python train.py --model="image captioner" --encoder_inner_norm=false --encoder_expert_mlp_ratio=2 --encoder_shared_expert=false --encoder_conv_stem=false --encoder_kernel_size=3 --label_smoothing=0.05 --optimizer="soap" --lr=0.0017 --adamw_lr_other_params=0.0017 --weight_decay=0.2
Rows from block 5 of the image encoder of a small image captioner, named by matrix and row number. Rows with one number within an expert belong to one neuron, the router's apart. Each number is 500 + 25 x the weight over its row's rms, rounded and kept within 0 to 999. All counts start at 0. Numbers have three digits each.
Before each expert's rows are labels from the 100 images, of 14976, where the router gives the expert most weight on average: "strongest on" is what is common among them. Only what is clearly more common there than usual is listed. The data: photos with spoken descriptions (Open Images, Localized Narratives). In brackets: how many of the 100.
# router: router (encoder.blocks.5.mlp.router.weight, 8x128, trained with AdamW), inputs 0-127
# gate: expert gate (encoder.blocks.5.mlp.gate, 8x256x128), inputs 0-127
# up: expert up (encoder.blocks.5.mlp.up, 8x256x128), inputs 0-127
# down: expert down (encoder.blocks.5.mlp.down, 8x128x256, transposed), outputs 0-127

# expert 3
strongest on: text has "sky" (51)
router.3:483520478515517473518493501463489470504524497478532506500503496506497449496499514522515484537526507459561548501517490486530498522494492431470500490471535452489491533511483490502520536552490494493505490481438520488530441491505506451507498480517522506505510485540474488509565478493504488504479502575497490540484511503491463475497486508502508513481515492481543448504501490489474507504549
gate.15:511516498509430483517525511487492497463500518477518515482515497481487466491494499536522557532531512545509519509492469500501534461479502474517554531516493470465528498468499547469512501487503436463483509513466474491487486469488528515485499478530491513492477492504529535502478505501505528526501479509571490487501540488502502466516468512501535542495556469526528449481501464509501477514475
up.15:523496500492447493527553499477495496466485527481522514488506505496499457486485466544525538532537511518505514513516479498505527454498479477502540535509496486464527503465493563476525488501497451464480498523482488476463486461517491496498491487517496520480492479512517522500468509503508496507518484533577474528496539523503512464523494500502558542508563484518524456480495476494506463517469
down.15:484533503509516522501488506448519469460473529488513516507499541507551489570494516487474519505500516434456494487485532457504497509488499522502466486499487463507514539477431499477443509480508479529533516495443470517467489495473519504551458479500522496490501495470501511512502508529486510480476523489480506523543496489501459459520523497501508485531507507481507493556481476541492501482498
gate.16:547539471513495496499500443507485498504500521483482503506489479497505505501478504514519478494533494475488459457481488497528551538442531490514487526486485491495468518551484519486504505517461502552515520493478497485523497455456477433524523479495483512497496493547449491493493481521512477476446523515509498482543529526499490524524476551471515474550472486484520491488532455493509510509465
up.16:487478487514476558485486504507517505482527491530491449506493515460452522489584489503494470499492550474524510503505479493468522461533469501489501509477512508525499468492479486492487501520483514503482491518539478517510544517547486504464524525488512484479491504501527541460518501487525516530543485512534500529497489494517520522483495452525456504478500462514450505515461579489501537491505
down.16:496531501496500534488530529531514516507479447497474480514476461511524515469509528542504498469528537445495526467455466506512512511493488505507502565481487483458483533484497484504496460544483515474542494489443567502528506462519511500479472513454528461504475481478477480481526522478503472469489467508499515537475510497509486508493484494450534517528498477494503485518462488501516529487526
gate.17:476513507509513522497535501487512473476499602549528474514509512495500448528448531519527484512490508519512531517480528492452509505511491547503486534533501477513514528548561436501457527478479509493458475540511468489446492525520532492489503496501475475522506483516489532514492492503520518470493456507523503526491489521522460510493512479498495504471490486503505516485490465518493494481490
up.17:536490489487503484474511500480510526507511511496490507513498508521521468487477500473517443523432502522456453581499497493494550533512511486517492507502512483465498502540522545487469498475494507498466537482494491495468505462464455477555504538487510530495490514475528524511520478483493496490508470480446497481519471485536514497508456467505494491545479499479513482549451535494516517501514
down.17:510521516494538439478476536497492454520533477513465492498517497447489500517539473465504512543507527482514499510505475547471535489523473529499551494485473486501520525526510492477522494497543520473503498517464517445523514518497486502517505517535470508468538525496513515484505490504536492471500547515491489552533470485467494506505512485509416486477542530484503480499539467488492497482490
gate.18:553471480536563517492470525504497512511512521462521525495480498479518507523467543471431553525524511470520475496475474465494474518490529483506514519493492502493495492509521517472491556477514494540480507493547497520506518514505500520511500546522480493532564503531531484489530480545494474525506482525494487462481483487481501514461500492486491513492500503488511522497461475491427515449495
up.18:550476511524557528514479510530482511524503522487520499517470504473509506522480538481471527521479513503499452491504494488499516510489499476509502531462524497487472476523501499445508555479506491555469501475543524513517514538538517529530511567524469490508555501541499502495510496516544501516450470512470466468501476498480511511504544508466477523495517498497528492496483488476437493472520
down.18:512538508532487462500481477490518453518488489483515509493455518508577516504538536498519476500510477535501513513463493509499511480504545480530491466508514446489518509490484473506459497489554499511469531508430475516478570513477459531474463509474524518505522544493488484531479469476509496496477505521502494467464506523525491503536506518503508507464499520492473515456499505459502488521477
gate.19:511483516496523533549529481506496555503522477469522467505462534488485510497491481537489509488530527459498500486490499519502537449519445471468484532523506499520485503499527511475499503503488538485517504511491497495557486494503540507456536489513507539531485496444476496516528516521495516457487492497552506478532546541479454520526488463497522506487509486481476518511540474504540519526553
up.19:507513525515455486458491511492479462493463484525484503483513453530487486483508499464528506511442493569521482510519498509484471564500558517521495463485480515487489518533464474563498497493523473508491509491501498525450487477475474492527491538491505505465509498544524482481465493489512508540509502506467489511469473482533526488494545531500463498533498505483530476504453521507463524485473
down.19:496489492490463475448493478520504543497500504525504500490500525494530480491474496492486455507514548475514512459509520536418519484506484540494484509523529512484466499483491528486497510490515503478520493494486533468492421544488534477497537534548506461516495491527496517489488507517461469496537503525548511529507536477496524542510460480505488475513488505508447520501457516460501469500492
gate.20:501513483507534484500480474569477454486453496502548533501542488496503507496442468496543487480486471502476495485508523510521495469520490509485514503505540485524489506477480499517478484505493488550495511488529495536541500495524520505510482493522439501491492490491503539498479504493448514547495481509485541505494492521548515439495468466445557482538493505473520529511478518518485539530483
up.20:495519479517528484481488477550470507470479487518548545496549498472510511496482459451537481471480520510505521469485511484521486496541493520468505514505532486489482509482497500498493481491505501547511496502531512555508498484538520529522524500514463511494519456497516543513492505507458558559496482524488511518495477548543496469515460469453538461505495509496480525497473518517462533525474
down.20:464492496495512456471490478489532512516500520483489511479512482519504507515479474552506512522515505499530513481494489517464517533513505507506417521500503486478475504477529530480503441506537508504481520492482501508490463496516511442461518558452490548438510477522501480513524530510531503522510530521471494470476500528489535551472510489538534512506453478503516482485517505460513545500493
gate.21:515496516495529528509520492455485473513460503496519480498480512516501517457474499486533463534490492490547466483497465495453505492507534513488485530531494514533524505466500502527497528516461471537510536501496426492505530522521534455465528485450493500511472495502494482527519523467483502511510470519545504516481462463495506503492490531508495556543512501430534451493470499507505509481510
up.21:524500519497501486531486511484478469523529478504489503492443536543466512510484509530536500509495509500519481514490517478494543512474475433515470495525514478558527470514519483480520537481513490497526541486515525512496484483517488458516531480484508477501510478477483522493536454516470487474451498474505516537454484474493478515500517452541462492452557522504496543460491499493498546477509
down.21:473495479565472503522491518492479520495508517496495459530490519489482521491463516546523501497474498454504523484514525557468463504463530505502526479529489480503548477536460493486477513480503522491485506527491508497547508507480512489496494500469479483502508499425454512483504495495504484511518539546484474509488447536527464495534511456495505469546494496531500512501484538493557475537481
gate.22:487516514486464513479487538559513528527510513494518516515499475534527509516485518482546472487518503532438506524496528467493521513501482540510497449453462517504504513516514430507498486477482531514484520526501486484525466494536513506526485496505515476454518487485495481512511495516510485510536470511507480527520557497504513470520488531499469512564552506468467466506458497488488526525451
up.22:517500488517534516513513468477471477484457497487482483486499527479474448494523477497457554523459483466542492460511471518505474482499520484476506519524532500512497456477486577518497515532515467481505492472511519514484537492483523489504509501461484523528472528510485508492497497483482542480474498491488526487456444496487504517487549474485514461442463491507501545509518508543501465484534
down.22:501485466499480500512530503536498556522509432487471530506515522506501499466536478521505483534464459532462524477526496496542497517471484485495498524518467520523503507546510507549494471528526526518552504504470501470498513514486499498513504501512490526538509480529493508476521494543483539459474515521510480500470519547525516495530513485491494504488502467468495438474525505477436452487479
gate.23:522504531514492455521489474499485447491470506497535474512549483508513465517497460497504501507492462543559506475486505527516548513494524503503532491535526470503475504553512496519508491504484480497507468511490469577501514490493524500513502491512486490493512499472496490501466525525425483556466486486481509507466506510532487519492536514465485473481532490524462484478502446481524453474494
up.23:496513506512511492530487488490509444476478514502558449534563520483504484532525450485518503516480486532523493496507464494496546511477505517460514503531520484478490474570529494506494487528498470501510521489481475562495499500504524487469490476506462522462530500445482483502501526535446517536500478485478496512480508513536453496477545528507490506472534495520484483489494461498510473472491
down.23:509501504450463486509489499489471520474493486492485511494507511527508511505497476518488483511485459525469527454530557472482533525495474467537493517471535519457509517504519455498486482526494494440476527538494512522492507538481493510488517542495520476508475521491470482533504487571530487528485475540466526471504477489499503510491516478505436534513521527489533463466537494502543459502485
gate.24:511492534505502504477501462495490499536467510472514520515504487509544497499522580503483473448563471519485494459483535514507496463486525529440503464508531492539509523516476547477458497516528554488476492478525526513526485460496490496502512544503480489505530509505520513493519472487487443485509460493505514532486515489494529478504501533478499479522479501448520473505487538465481484496481
up.24:528530484514499483488482514522485495513503500528471491502510502483473475498492490476571523535465517452548512527482490537501517522494480503518491519490488496434509475451526478505516479506463441484544534551515488479463494535499500535506512485476480497514438502509462459482507513513497542518480537500525479496499500469514489543488496482518517520463494518541479530513517440533511508510494
down.24:531513481473521506553507485528483528507509502476475509481539510476544524480509504531537497461499517469489522462474514476445514501495478551465482481496503516519499542470478517529466516461450483527509499430511499467510484497502506532471489505532500481481464485488531470462516538549512491462483492516518491550485530525510492495533509553490488506488520499540490497494514457479500506521535
gate.25:477497490514490525504529547478521466528540523461496496499482506513508446503505494503513462536513518595508436513502510481482536535517522506493479503507503524447518491531497506502546527498510495562541504515532501483516528518528519484549464531478489491494548511506500495493551492511503485516490536504497520495476496456467483490473505479490465494488521527463521487483503505464513465494514
up.25:491480491511510524537520517479513481508527536481485497512507458555495416498494494481522467555531494580485445515522504491492543529510520493468477513485485526470513513537512510505527506483505493555513507507488501483498550537538501517531475533485484492462523515521489486491544501528479468504494535471479499524488478463473461500514494469509484484465526505471525519488506477503520493491483
down.25:494478562536484522516476471503476527475496491518514462496489509461518558518527494494490493562491517523516558463508525524471474495516545503490521513506526444495518507461553479501517449507480494465542525473519501505487489511537551490483504496523463505547530490465512462490512478507526521507508475522479497509493502507502506512531468501539515468517491491538468512499531477475505516482532

# expert 0
strongest on: text has "trees" (68); text has "sky" (60); text has "grass" (41)
router.0:552514513489516502519474520481498538488451487504544497536519517509455464507468564495467486538488536518528476503451516527500493527498513462479504507509516502509500474493499524501529475531515499470499504515453497523541483468514518454488524461522498529497488525490491484488532486465485497413502502511528471538482517470508551520484465497510509492509502495519466516525482508532533496466464
gate.15:522473443516530560474525532492534499507547512516511495503485513471475483514421494509490525531473463534505479548526463501490505523489534479492484497531512493479531476475508465479507475497478547517501535493506523514480518539501520480504467475507505464490501489516503472484489545499511516483528531526469510502494523550540465497520480506490529512491449450517494506472487522544529496492525
up.15:465473564518479448533456461509469509475474489478509497496469520509511522495554496499482496459544522488478512485472534494499518514524494515504488514457488489523457524490486519527484523499507451489531485477503496484528500469523497507503538514505464538521465510491510528499507475531447487523477518501531486525520464472451534470482500508530469485507508551468490523526487463476471499538474
down.15:508465518491517498551528496552540470499496490517458524505474478525506516556477504506499510460485483500504519451516511563501525519495468542479448498516568525494501474440518522509481524500505495516467480543527498480522485529520533497480512509469481563521520480486468471497530482492490483478494485500477512471513522493500523495486521495523483472508481533469511466527468481490513517460525
gate.16:549521530498501503507489513523534476487525510527517524503475497459509517506500465478501483513427485488482553500461522506528506513447492477469485522533472520474499477512514475477549500498532467475532505507482514521520518444501480506551530484510513551493482457530475503494473513497512522486512477503478505508457559498500439450520511516498510545506494486481513502536452508494511521493498
up.16:468473513496512500511488474491458506496510492508528474507514485533503494481512542470505486501548522497484460508519465476440534494524507544516509452467487479495520503514530509553474464492457482506451499490500514509481473523528508470465491528474499447513532533452538500498507506502520532529505484511451493494511491481481503552484521448516497479511487526559528497483544516489487454508500
down.16:515514473513500474483476519531485472493501510491462520485515497461534524488479486492497501464478487487499494538495463521484504553512472519503486488485534508492523487543533508512478543481513451520551488510461473451483462472464500513545548497540479502450517545533470517529460522500488501557498485522520531494491484551522503530450508459520481487471532484486498483523508496504509516495524
gate.17:501510461491483548517491511480525510526469525465482505479481486535509460500460481459503515508502475493496567500475474546492522488483499532528526543529551494485479438504483455534514480516487481500480516507520516543509492496494486496466483529519501524518494443491501529516504528532507489490526513482494493445499518511494485462555514499504528537517534466522510471466519464501503458522475
up.17:521538466506474535528489524496541486521481509489522493505478509544494501517442493473469503503469474488468545501459494528509525471498499516519545536521534481463483462493479485522503445536497457490505507543480483525484485496482511502487493509512505524499480484532524519508488516483547540460533509491478491457506469518513531506518493484483530533537518450561495473441520516503487473483493
down.17:510501496525472544464497499464475455538509487520486521470514481535496471537531498498485488516527479491540462527529475475521472496495523488529514463510517521510426510485489522530480507512572485448507500499495490497459472537494460494510546536505480509515501536515530508490513501482526477509526489466531515502479552468516516513516519513526482498477526480470500520533530539502456475529503
gate.18:502544519502486538529532517499485467491524538470516490494534468508505519485507507485550489488546464519517512505511479533499511478514467461497476482519542480513500549529509539517491519529503479510475440492461522478480472505520521484495538500466522433496510502537487518491541521431464463501495485452514493509491495509483492488509463533528447466490514476486464477497495509514518523502501
up.18:455496493500470537536533539494484477453520482487518503482523481500506493486499489475549517521548489539483523491524488515513505477508452475492480469491552480558495505496531531530496499537490505518512450533454540492487466476530533496482508518479536467505538486497494536512533527454505484537500465476453485545493519482487479450507479497504466470509523484484485505506509505502518518491463
down.18:481472479494500476483488518493480511509445498483490505469530516525501492454512508538544492486505493536445508506553506502516493455512539506465465498476481501511484478499476518500490495521538484528521535487443491469488458454513470536491530463506480506445491527475477498515547539537513522500480486521507495484517478480534546499510490504492463534506454519473470514505481458502544469516483
gate.19:512480472523517491509519499479488474509528465453522517498506526486487544492512528485550519502507558476492517485558498553470455514497522469541524502495505469481482505506505481511532518508526507497516466480553491478486511465498466481495500469509458508461508453518524498477500476477513473491477488544537491473545475543522522500525473525516485497508461514492426503495489508520523488507542
up.19:536440482462486527461513507502450467516489494442541512504515530466516529507470510516469519487473529474478485506499498521449490503470519481547493511479504483511512471498493427500493537531515500477555520498514465466536481466487502544491515508500494550518499505538487517494537531492493494500496474550495526507536491507539510488559480526501502523512488475499486511471526511472501488495482
down.19:502503542498496502483540495486462493507498495466514530491487525490504495489500512498533487532524521496499504450491527471487456474492485501548503528521495509520519442511472498550514502513526493515489503487490546516518559450503511448479518472474556551566491505494520518498502459524522506543518489470478536513505492521518528487506460496515489534506504455493517531471480466532495497526550
gate.20:517527465490500503479516484515494466539490533487465470495489505488495498508503496490497533522491512518543504500518513527477505468564460502551487485515458511496492524497479443519545521517516549473513511480527496546502545535554511524522457519487525468454439491488459541476482505479485517520494482513457474485491489492546529529468504498502463531528502506514481495525485491495471488486490
up.20:509469510472510493519519497469501518454491476549516543496528517494498504487498484499516507473515508487503506476486522489518515519458503491455514530478546485474516467497515557461443467496485457490505502523485517466488504458445500483499525485546481495539575495510552453502502494507528496515507514518539516526500501509482477494523492487488551498465482475516513479468490521545529547510512
down.20:477487486489528501514481508484480459493490461492486528465484499503514543548513509532523495541489453457478505544481562502505443468497500513497506488497535499510536517502507496515476493521496520521474519457483527465468483499496559501527538481519492446495533509542565525515467477510507532500516515507493518493516481502538479477527476515499529439490467528502506485507500515488532523477464
gate.21:501471492493511488476534525492452491453454512505540470511472530502501468491546554466524519514537501518508501472504561513450523453461509526474504508529538516518557503538528517513545511460488480512494486492513487483508512492543491472491517456483488474526511491460494500494537474522473523480503501550485487484485508492495518516482462491474487483494474478490491461489511468503462542507503
up.21:507530505488494514528475470508540506532547490488467535497527472492507552494456459524481461466473494476493509511518425474536473550526503467517495498494465476482465501450471480482451499526521505493503509490483489530498493512466516523495471547531527535485477515540511509502451522480521483489493488470508509481525481498499470475513530506510518496496525531497506539485474532502539452495483
down.21:503490490541534547492512538500500464491543475506541496469522459526477485463524517476458497485531500506482479523481476464495500485525524523461516469461469484489468473514450503514461506491477516534469519510483519492502509504500521490475508528501518489512486489487488520449516485478547451532507498453499515522476516462492502445515471540517510496508517488512513479494566562480525503474493
gate.22:524461496537499456501493521524480522513510498454491518516518506516500475496513516501537515505516519487552486487526543502500456445506491468514524457494522493512461479429498516517449528501519513522481482483478511444513508498531514483545496501499518511500517449464500472471510492536502508571507473520508506516489525503458552533490478463484505525479506480474531499488521474506483544492524
up.22:499527486484504538533497467452492528533469521489505512490512500488502456505520500535506550519481503448488464538522489499469478508479442489517499517470473529516513455494505453441501493542518509507495494479503493483508492494542479500521520525494536526483511496532510443461520523511555519509502503510500491540518523478436484516491501505501444552452505522505515528513509500495481467496506
down.22:483474463498469492530524505539527536503477487487480517496546502534483478482496505500478492548517524477522549557484479523482505451495498496539497478484546484476487455474494515494483490467517444496493472511504470537531448495504457524532484506484505482479469479509521503501532528475490513489503534482536530536475507485490505552496500492481524548455459505523532458518483522511506525483494
gate.23:493505492515481503488458462513475462505527460512474548474510503480501501488517498417510512519506533483517492528517514539487497446486504503497472505489499522543504508491534489577470458475492460501500537494518534523475503507523519520505467468507524505495493458530480468474455507518471509510471533499487483522541498536537498502460463472466489506554512483483516491529487532492521493481488
up.23:519523534436475445512476476463519490467526504493481474488510477498507571475500498525495491536471468454502475555483471479514471501534500470498521523501530519536496469479441469495497486468513521499513516480515484483507503505490521526535505509490481451491498459522509512504502535497526479455486518452528480509501451523489498541496490500471523475502483509493521496542494472495519530499549
down.23:493481529452514545535436514463520517501498471533466502506497533511560494516483533512499493497489491501466526428488482489481481467461490491484468523470491478483517471490503531509489455527496500502538469530485506529516472523514488484513498458513511477545459479511510519509481523462524534510489520521539505506510480474487470510489487472492472516524502478499528575520471503536531515502517
gate.24:489501488476505481465537509472534462517524530475520476487484526513495497472495491483493521465498508523481507535508562509504462480547484487480502524484505524479460512491513497538489467530514533503516527458518462566498509479479485492494470555511497492508531448481497521508478458519512528470494524573495463467475478536543496503540527467527535496476533494475506476498522496521509510500502
up.24:517521500498497481528484531494512469493539481504496522527501443482474561528522503541507467546506507487491494477497527491491508501499501490501494490524467476522520470505502480491537530510472440480465489483468582481488485509522499511460511466483484505496474532524477484497553492484523469500503516487514449553532505467513503512493489545494460464457485509455539520483467511472487511486491
down.24:460502483473448495472485534501475540450513516469504520498489484494508517487513490512506488516466517474456497512518547518538495479501537534494476492470564486459460499549510530496518491500536481511518530473542536488483530487478495544496480474502519492480466513508477479517520542503523466474480510542505528536450496481468505480507501512525513480474525537489518500519527487519464552472514
gate.25:489487537485513509550488522484544533515486528462543500530491511488489515478477465560472545485469538483503464519531538458512506517505545510472507492486496525490493483474505552465500478501546497489493519479492464476484499479504503513538493442494507513499497508505474507491487547544519511539483478456497494503497490505514481522518519502486493532522548485486546445541516500491532520454500
up.25:481491482459490479489478483503524567464513527486519505541495492512504504495505530500476497466471516465512487518508521470491510518518554523490531489538530501488484507485526564489553512497523537492531508468452492503473512512523496483557484467462498488512471519513428500496456492498508510523464492472524489510473501483531480517531485529483489525527526515514522463553479514456517506473515
down.25:510500525495495456537514523466505513514493473554503495498527483535513508538495489485493521536499491472464505458498513464509510462502480537483479464502512475576470447455482494471496486496502516513519489488462517509527476524511537500514496475503521474471548500512522502522546493507456487508495473499503547489510440492506529480466526497487525462510485534459488532480498495484552452516499

# expert 7
strongest on: text has "wearing" (30); text has "smiling" (28)
router.7:465477513475491472499486519499509506490520514457454467592522525489442481512516451481500496499507489459487487499507500494490504488538512527488483495472435487519502521445508467500521529484491500452490492518500514497515526565526537482505493517475499472509465512537498549526541528479498487497447510507488513489479526492518543522482542489514524520514470494502541516482493495494474509514508
gate.15:475525509518487514498525503475511518495484502522507476520483482467477468488462516503475468530450451479507462498513512495524537532505524511466510456502478504473497513434531514501484571524487499505518508506538497501480571526487502525490486503523505517513504544529481489560494508495452513511472464536525511471501551499532501477455488529513525479468484515530516537524516502459507508484501
up.15:471520494496471559517521509481502544492512486500507432517495530492485509512503542489490521529511499457487496548497526490503508532518475553498499474470493510524490537505532521496518541499491461514508485507570460488487557518458499480520464517472502520508498547509499495484490479484471531520472479485503486462508498528549512552456457509525534460501492484499514516496512480468505516507533
down.15:449500472526475462489529488520514466487530501499530457496495548560504463477465477524472511484476464477485453505492494500485525531497483473531480431503517549514509519503499510521551517536531508485489511491513463490499512463505533536542509503489505498482484550509507510505501511499496490454503506549497494483533494525468505500511474557493522460526515536502510476529519483528487515496458
gate.16:518509491489492505510525450487465528493480529544516455532519513511493477490469455503543498503504540508489480459527523498539469509488494506492528443502460499460500458481457480530510458515513468500507513470470516515517511527509554467513480526486509509459502498474500479478485482535544488500519554505512522525495490496504504496464496475501473435513488509483467480488519537508495487476563
up.16:499468519522510528492480542514533490491494483481504534456489458482514511485522547482470492512486465495510496525509488468469508501517522471551470535511558491512498519530514519482440523485508537499493476503544499496502496514487468499492491498513535528532515503513455439548533514483461503480476484476504481478515525524492491489510484512519537573492531515502520537484485462488476490524443
down.16:524500493477479488539524460521488526462528518502486516536459514530481500501508483497507506492515502469502457488533505516489472517527528487480507505553501469477491498493526478495462545523435525495541475521486536497481500528498454479521480499518505501507555496526516496452482527556526529512503525485493491469496507477517532480494467528546534536534532531494465460489502546526478508535509
gate.17:494525478473494486492508509511524495474483513478497498501472486530486506517508506511497529497524525496469541491459504462516475464490496517462499461462514434460522474465534489511514497499537486485498496450485476563440531511505518502489494481494523534472533492475516490523546508472532531501466487444482502471479469507497540439506483507515490483540506481485496511523543527500541528525471
up.17:489494511476480482440505497504476524478458539487499479505473489508496532521559502501477581490462444492466551489458509497530486474473523514487523513480479481524494482478556481457505462522510483488510510483510504518502510515489520516511472485496492520478484462541494482499499485528540488487486483494511471519493468517541555436485492483491485532507489487520478530498513532511535532519526
down.17:474505457520469548482534505522516502497474529487459518487488474547512520485528484519476533494464479501478478472514501502474523508503471483537534528501531530484464504510504473471491550490478512514528466500556497455459511518498494503458505525514457486485485499473534526513483501521466525537500473524487516473475514458508557494522480473506460514444525484488494488495504470528523446501517
gate.18:510505511516490479491479502536527455547523516480515507500510456510544499512510492530465525489519483521517493501478463532496451471484531508494505503486457516517498504421494535494469521508490512495492490515468498546493411523508491460487482468494518472482524533497488493521557487498527484497483460488485525541529532475502484526472466469482493520497527513508527511521470504553530507489480
up.18:482488519549521511466475510519483453539485504473469500494507494496531492515494446505490506517482467506461494506476518479521475505510526524460549504487502482538487529486522469510502495582500496509512515488487463503502469454529509469509515452503520478513537486550508499478524443513546507534502471462435516526489520489512479527464497499517478479525525493491531491504515452515494489501463
down.18:504499434477504501453498504491472500496517531541496524514501486504503503511511504487496494501509484510478464517500543489552470520513454494521522471521525542470526486510556502506500485491505520519501495515507528538534540506510499505543528519473546486475498443513493506461443505523472493498531507485474486504560480501504427496484473466546502483519494500520514537493490513564498539498511
gate.19:501554513509508484495480486479550517495506482499530506522465498505503480503471482482487507491507462494503495512493504452529482487499529483495515474514475485485489486512468500518472530506476446513468495525537481486491538474505519477479583536515454509535439510479516506495506496418490502512468487536543509509498506493470455517476489503466530500513456539480531470492500457475518503523533
up.19:511522500491533490514530540480523478520460524507475494485554493476488537477536535504471503476503512488519533508455448505526490485479481486534479532507461495508499495526482491531536508520463549479501535491494503497459499475510486477511465521479460538468495520466481506536461520551491486535504514474518514507480554484529475491480552488449493496519514502443479477533505520509490486528490
down.19:495489508490539489481479506501537547501496491492488475471482508472528478529553526453481489501500468506465483531458502509487478478433523514526551530510469523418498490488520550494499519543502522528500504534510504500496478499501550460475529491531489474527511502497484540523482501517474502497461505519528497502470500476497518524510510516477502544444449510498517493469462503503520495479481
gate.20:501509517504467501533479418546494473537510493482502526508519523487501511498520492513468475526492504487509469486493486521523507495505474501531498515489525503504456485491464555440483452487482504464503546522493505470502524505502525516534511506468457508510496499477491518527444522473476469447496522466466473494497493531513506472523542502489491513468564503495507521542501481460505552509473
up.20:488520533509477502523477426532508459559508492489500512515531499483484494484514487495485477517497489483512451497490508534513510496511482500548495515491511506502444501497465535435495462497465509477506529530495490492506536523497531509538509504493459504495500506490501512530453505511481468435493498441466469478488474513521509478538537507496499523471539501489509495528499506437505558504480
down.20:474564505489528538460458507493494537522554469519504484460505507464462491501478476477523508498516522528484504458485506520514509513478503459463486452495514492515534486515492481508520473496522463507462498497509467434480477502502529462510505532475501502550497482535482505481483464502482461538473470481480451514464502486482476445522524508530510492471556489497501532497491500497515494497519
gate.21:531502490486484464513533472501491521446520507507513486512495497508498563512522525484491522516482510476499496514456493459498475508466503500499477518525483515474515505559432507514498528491513512460458495518462488488481555500531457473532498532456454468501521481482506465490533485514471489541504510501493509528514506523512486452508506496509482473519540554433468471491520463510498501503505
up.21:478512499516502547483474525497527517499489478500467516503500500486493440509497504496492475477484512539505505495504478531492527481536523470506519477495515483499461498457560503506499472509471484528555523445549484496518434516478536540471510485504563512521476535531497540494472506466525493516490526494466477473484510484509501550480469501504484538487486456529528534508478542503493493472485
down.21:510505513489473503505514481478494476494545494506528542516482490494515508480493525523508537497450545475538507541478504516478498495495457527480474507521487494498478484499517482445508532459497494532504500486592526438490519510472485522492517485479452534502523461478462524494495537484521478504512536532467546471500512506504516482510519482488522538469487471507509477523502551526462481481520
gate.22:498463482513493487465509467463518517534521516526481483517479506518548480484509486484517496521497515513515476528472488496491512537468498535504469497503466515475537502523489464500476484501549519472478560528484512469516477498500512516525480459477500496516486421533485473465493516444516501490539503533470543482511445467528505490458465490500484456486488554490533511503514516527516514483474
up.22:495460480513485478468521483496507511519519521535481476510483501526533468498514469499528505524500514552510468519472494483478502521465495538510463486504482503461531513510494458527481491526528487460472563532502493483522481514498517522531465469483490495512495454561490467465503511441489492475509499524472540499511449490504491482482460511505501450504479552484550524495506501541527496457481
down.22:480501541530496487503504511522489508486440497479545493494463497475481509502525496478511472537469496503502504496462502528521530437479555505463500485498512506477523454519524482493476473452532550456508461510539556504488535533505538465488495499477492496537491467484505491486483484539476522508533497491500501483489499510471462522511482515465500463536556513525519486488475490507522519552491
gate.23:512512506490467520453515506498506514422473531467499484536512516475478492491503485538527510481495531468469482560525477503492459464491543463479487471501490520537495469515514492530519484464507464510511441440485497490518524482519486472517513526480480483488466512524484511478495478532506517514542494490519494465535521486480444480499504525503532534527446513463527502492493484499499479466493
up.23:487500482516540465546484495497486477594532476535506529473464489525526505501504512463490499509514473521527522443471521497511536529488461538518486533489510485472514536490504519472475504529497518502492545554508518512482484518481516523476481448510503510508516484465506481522487524471501481490446491513460499548465498512517544523501492482510482475471545493530480509504502527511497523532516
down.23:468504522511496516515489480475503530498510485528488531525484513492436518513524475503509515509504507495516540469453496474491467517476507487523465542497471476490446460521490430489501488495512566528517449476540493503507533518495545497482473480489517524485522488534472463497527521507503478490508470486455511519507461477479484483477530471500543521523528519524508506470484456482537469468486
gate.24:512494495482540474515468484530469502494520521527475503550463468536501476485503493495530536515478552491490558539540493480510462452492507465513474481500516502504540508497507538505477496496509502496502542492513470480493481467492508533505501482426562523515490464503523491540472523531549445475497530490502464508495494504523511489516556509492518498510497472502500439488487503478503497505490
up.24:509512514494495538478486532524494510476524458514481512450481467550487474491509486501486457501476466475480491486494459517532482471510487519502518527524462472520507485495486488489523505469534461532484481492526539506505509525467533492476467587545489510494438475491494505513515492484506464539506515527482505499520529513420501528497501489466512491519541494473513480542474517526498518489500
down.24:491503488459471501459506470517477477476520511466501508539523482493512489479518511477479485488495490466497522526516479505527469520510558530457486514536523517469502491451483512517469509486519488531507479497491544529444519474522525504462537468569500540491459514448506500467533475498514521495498476504507491492526515481470468517489460491451503490530523459523478492489529489545486548503487
gate.25:529506522452481487487466519491487478532481516484500484522483471479463549520511487489511513480530526471483466475484477532428489512493509484539519461497505496490476483511495486549497493517487531534521480519533478503498480527520486473546513528497495476524519541511479497522469483510518564501511490504546464500427534479464466491523493480531515525521490484546471464502515509478477524493522
up.25:526522495494453465472487534509512453487480530508500501524531482500439529511534524459487489514496568469470517497482518515466500501496518478542469482504511525526544512455514456497490490501483496493518492526499479485550503525506491491447499532546506429479515519502500544503503497516514522528531490501506502502518539521481469465501534509501479488531466494482517461493478443489506530486499
down.25:494463491515481498520497519482500520493495509549507532519524487517464499525519543505513468487508535506487503557527525556480455463519518498479491506464477505493483466486511465513502545517467494515542451489491498483496495487537539511500511499493496502496537520453504478486530535546501492514510524491482499448535486543520477438514469487473498484478483491487498445471498484462466476445518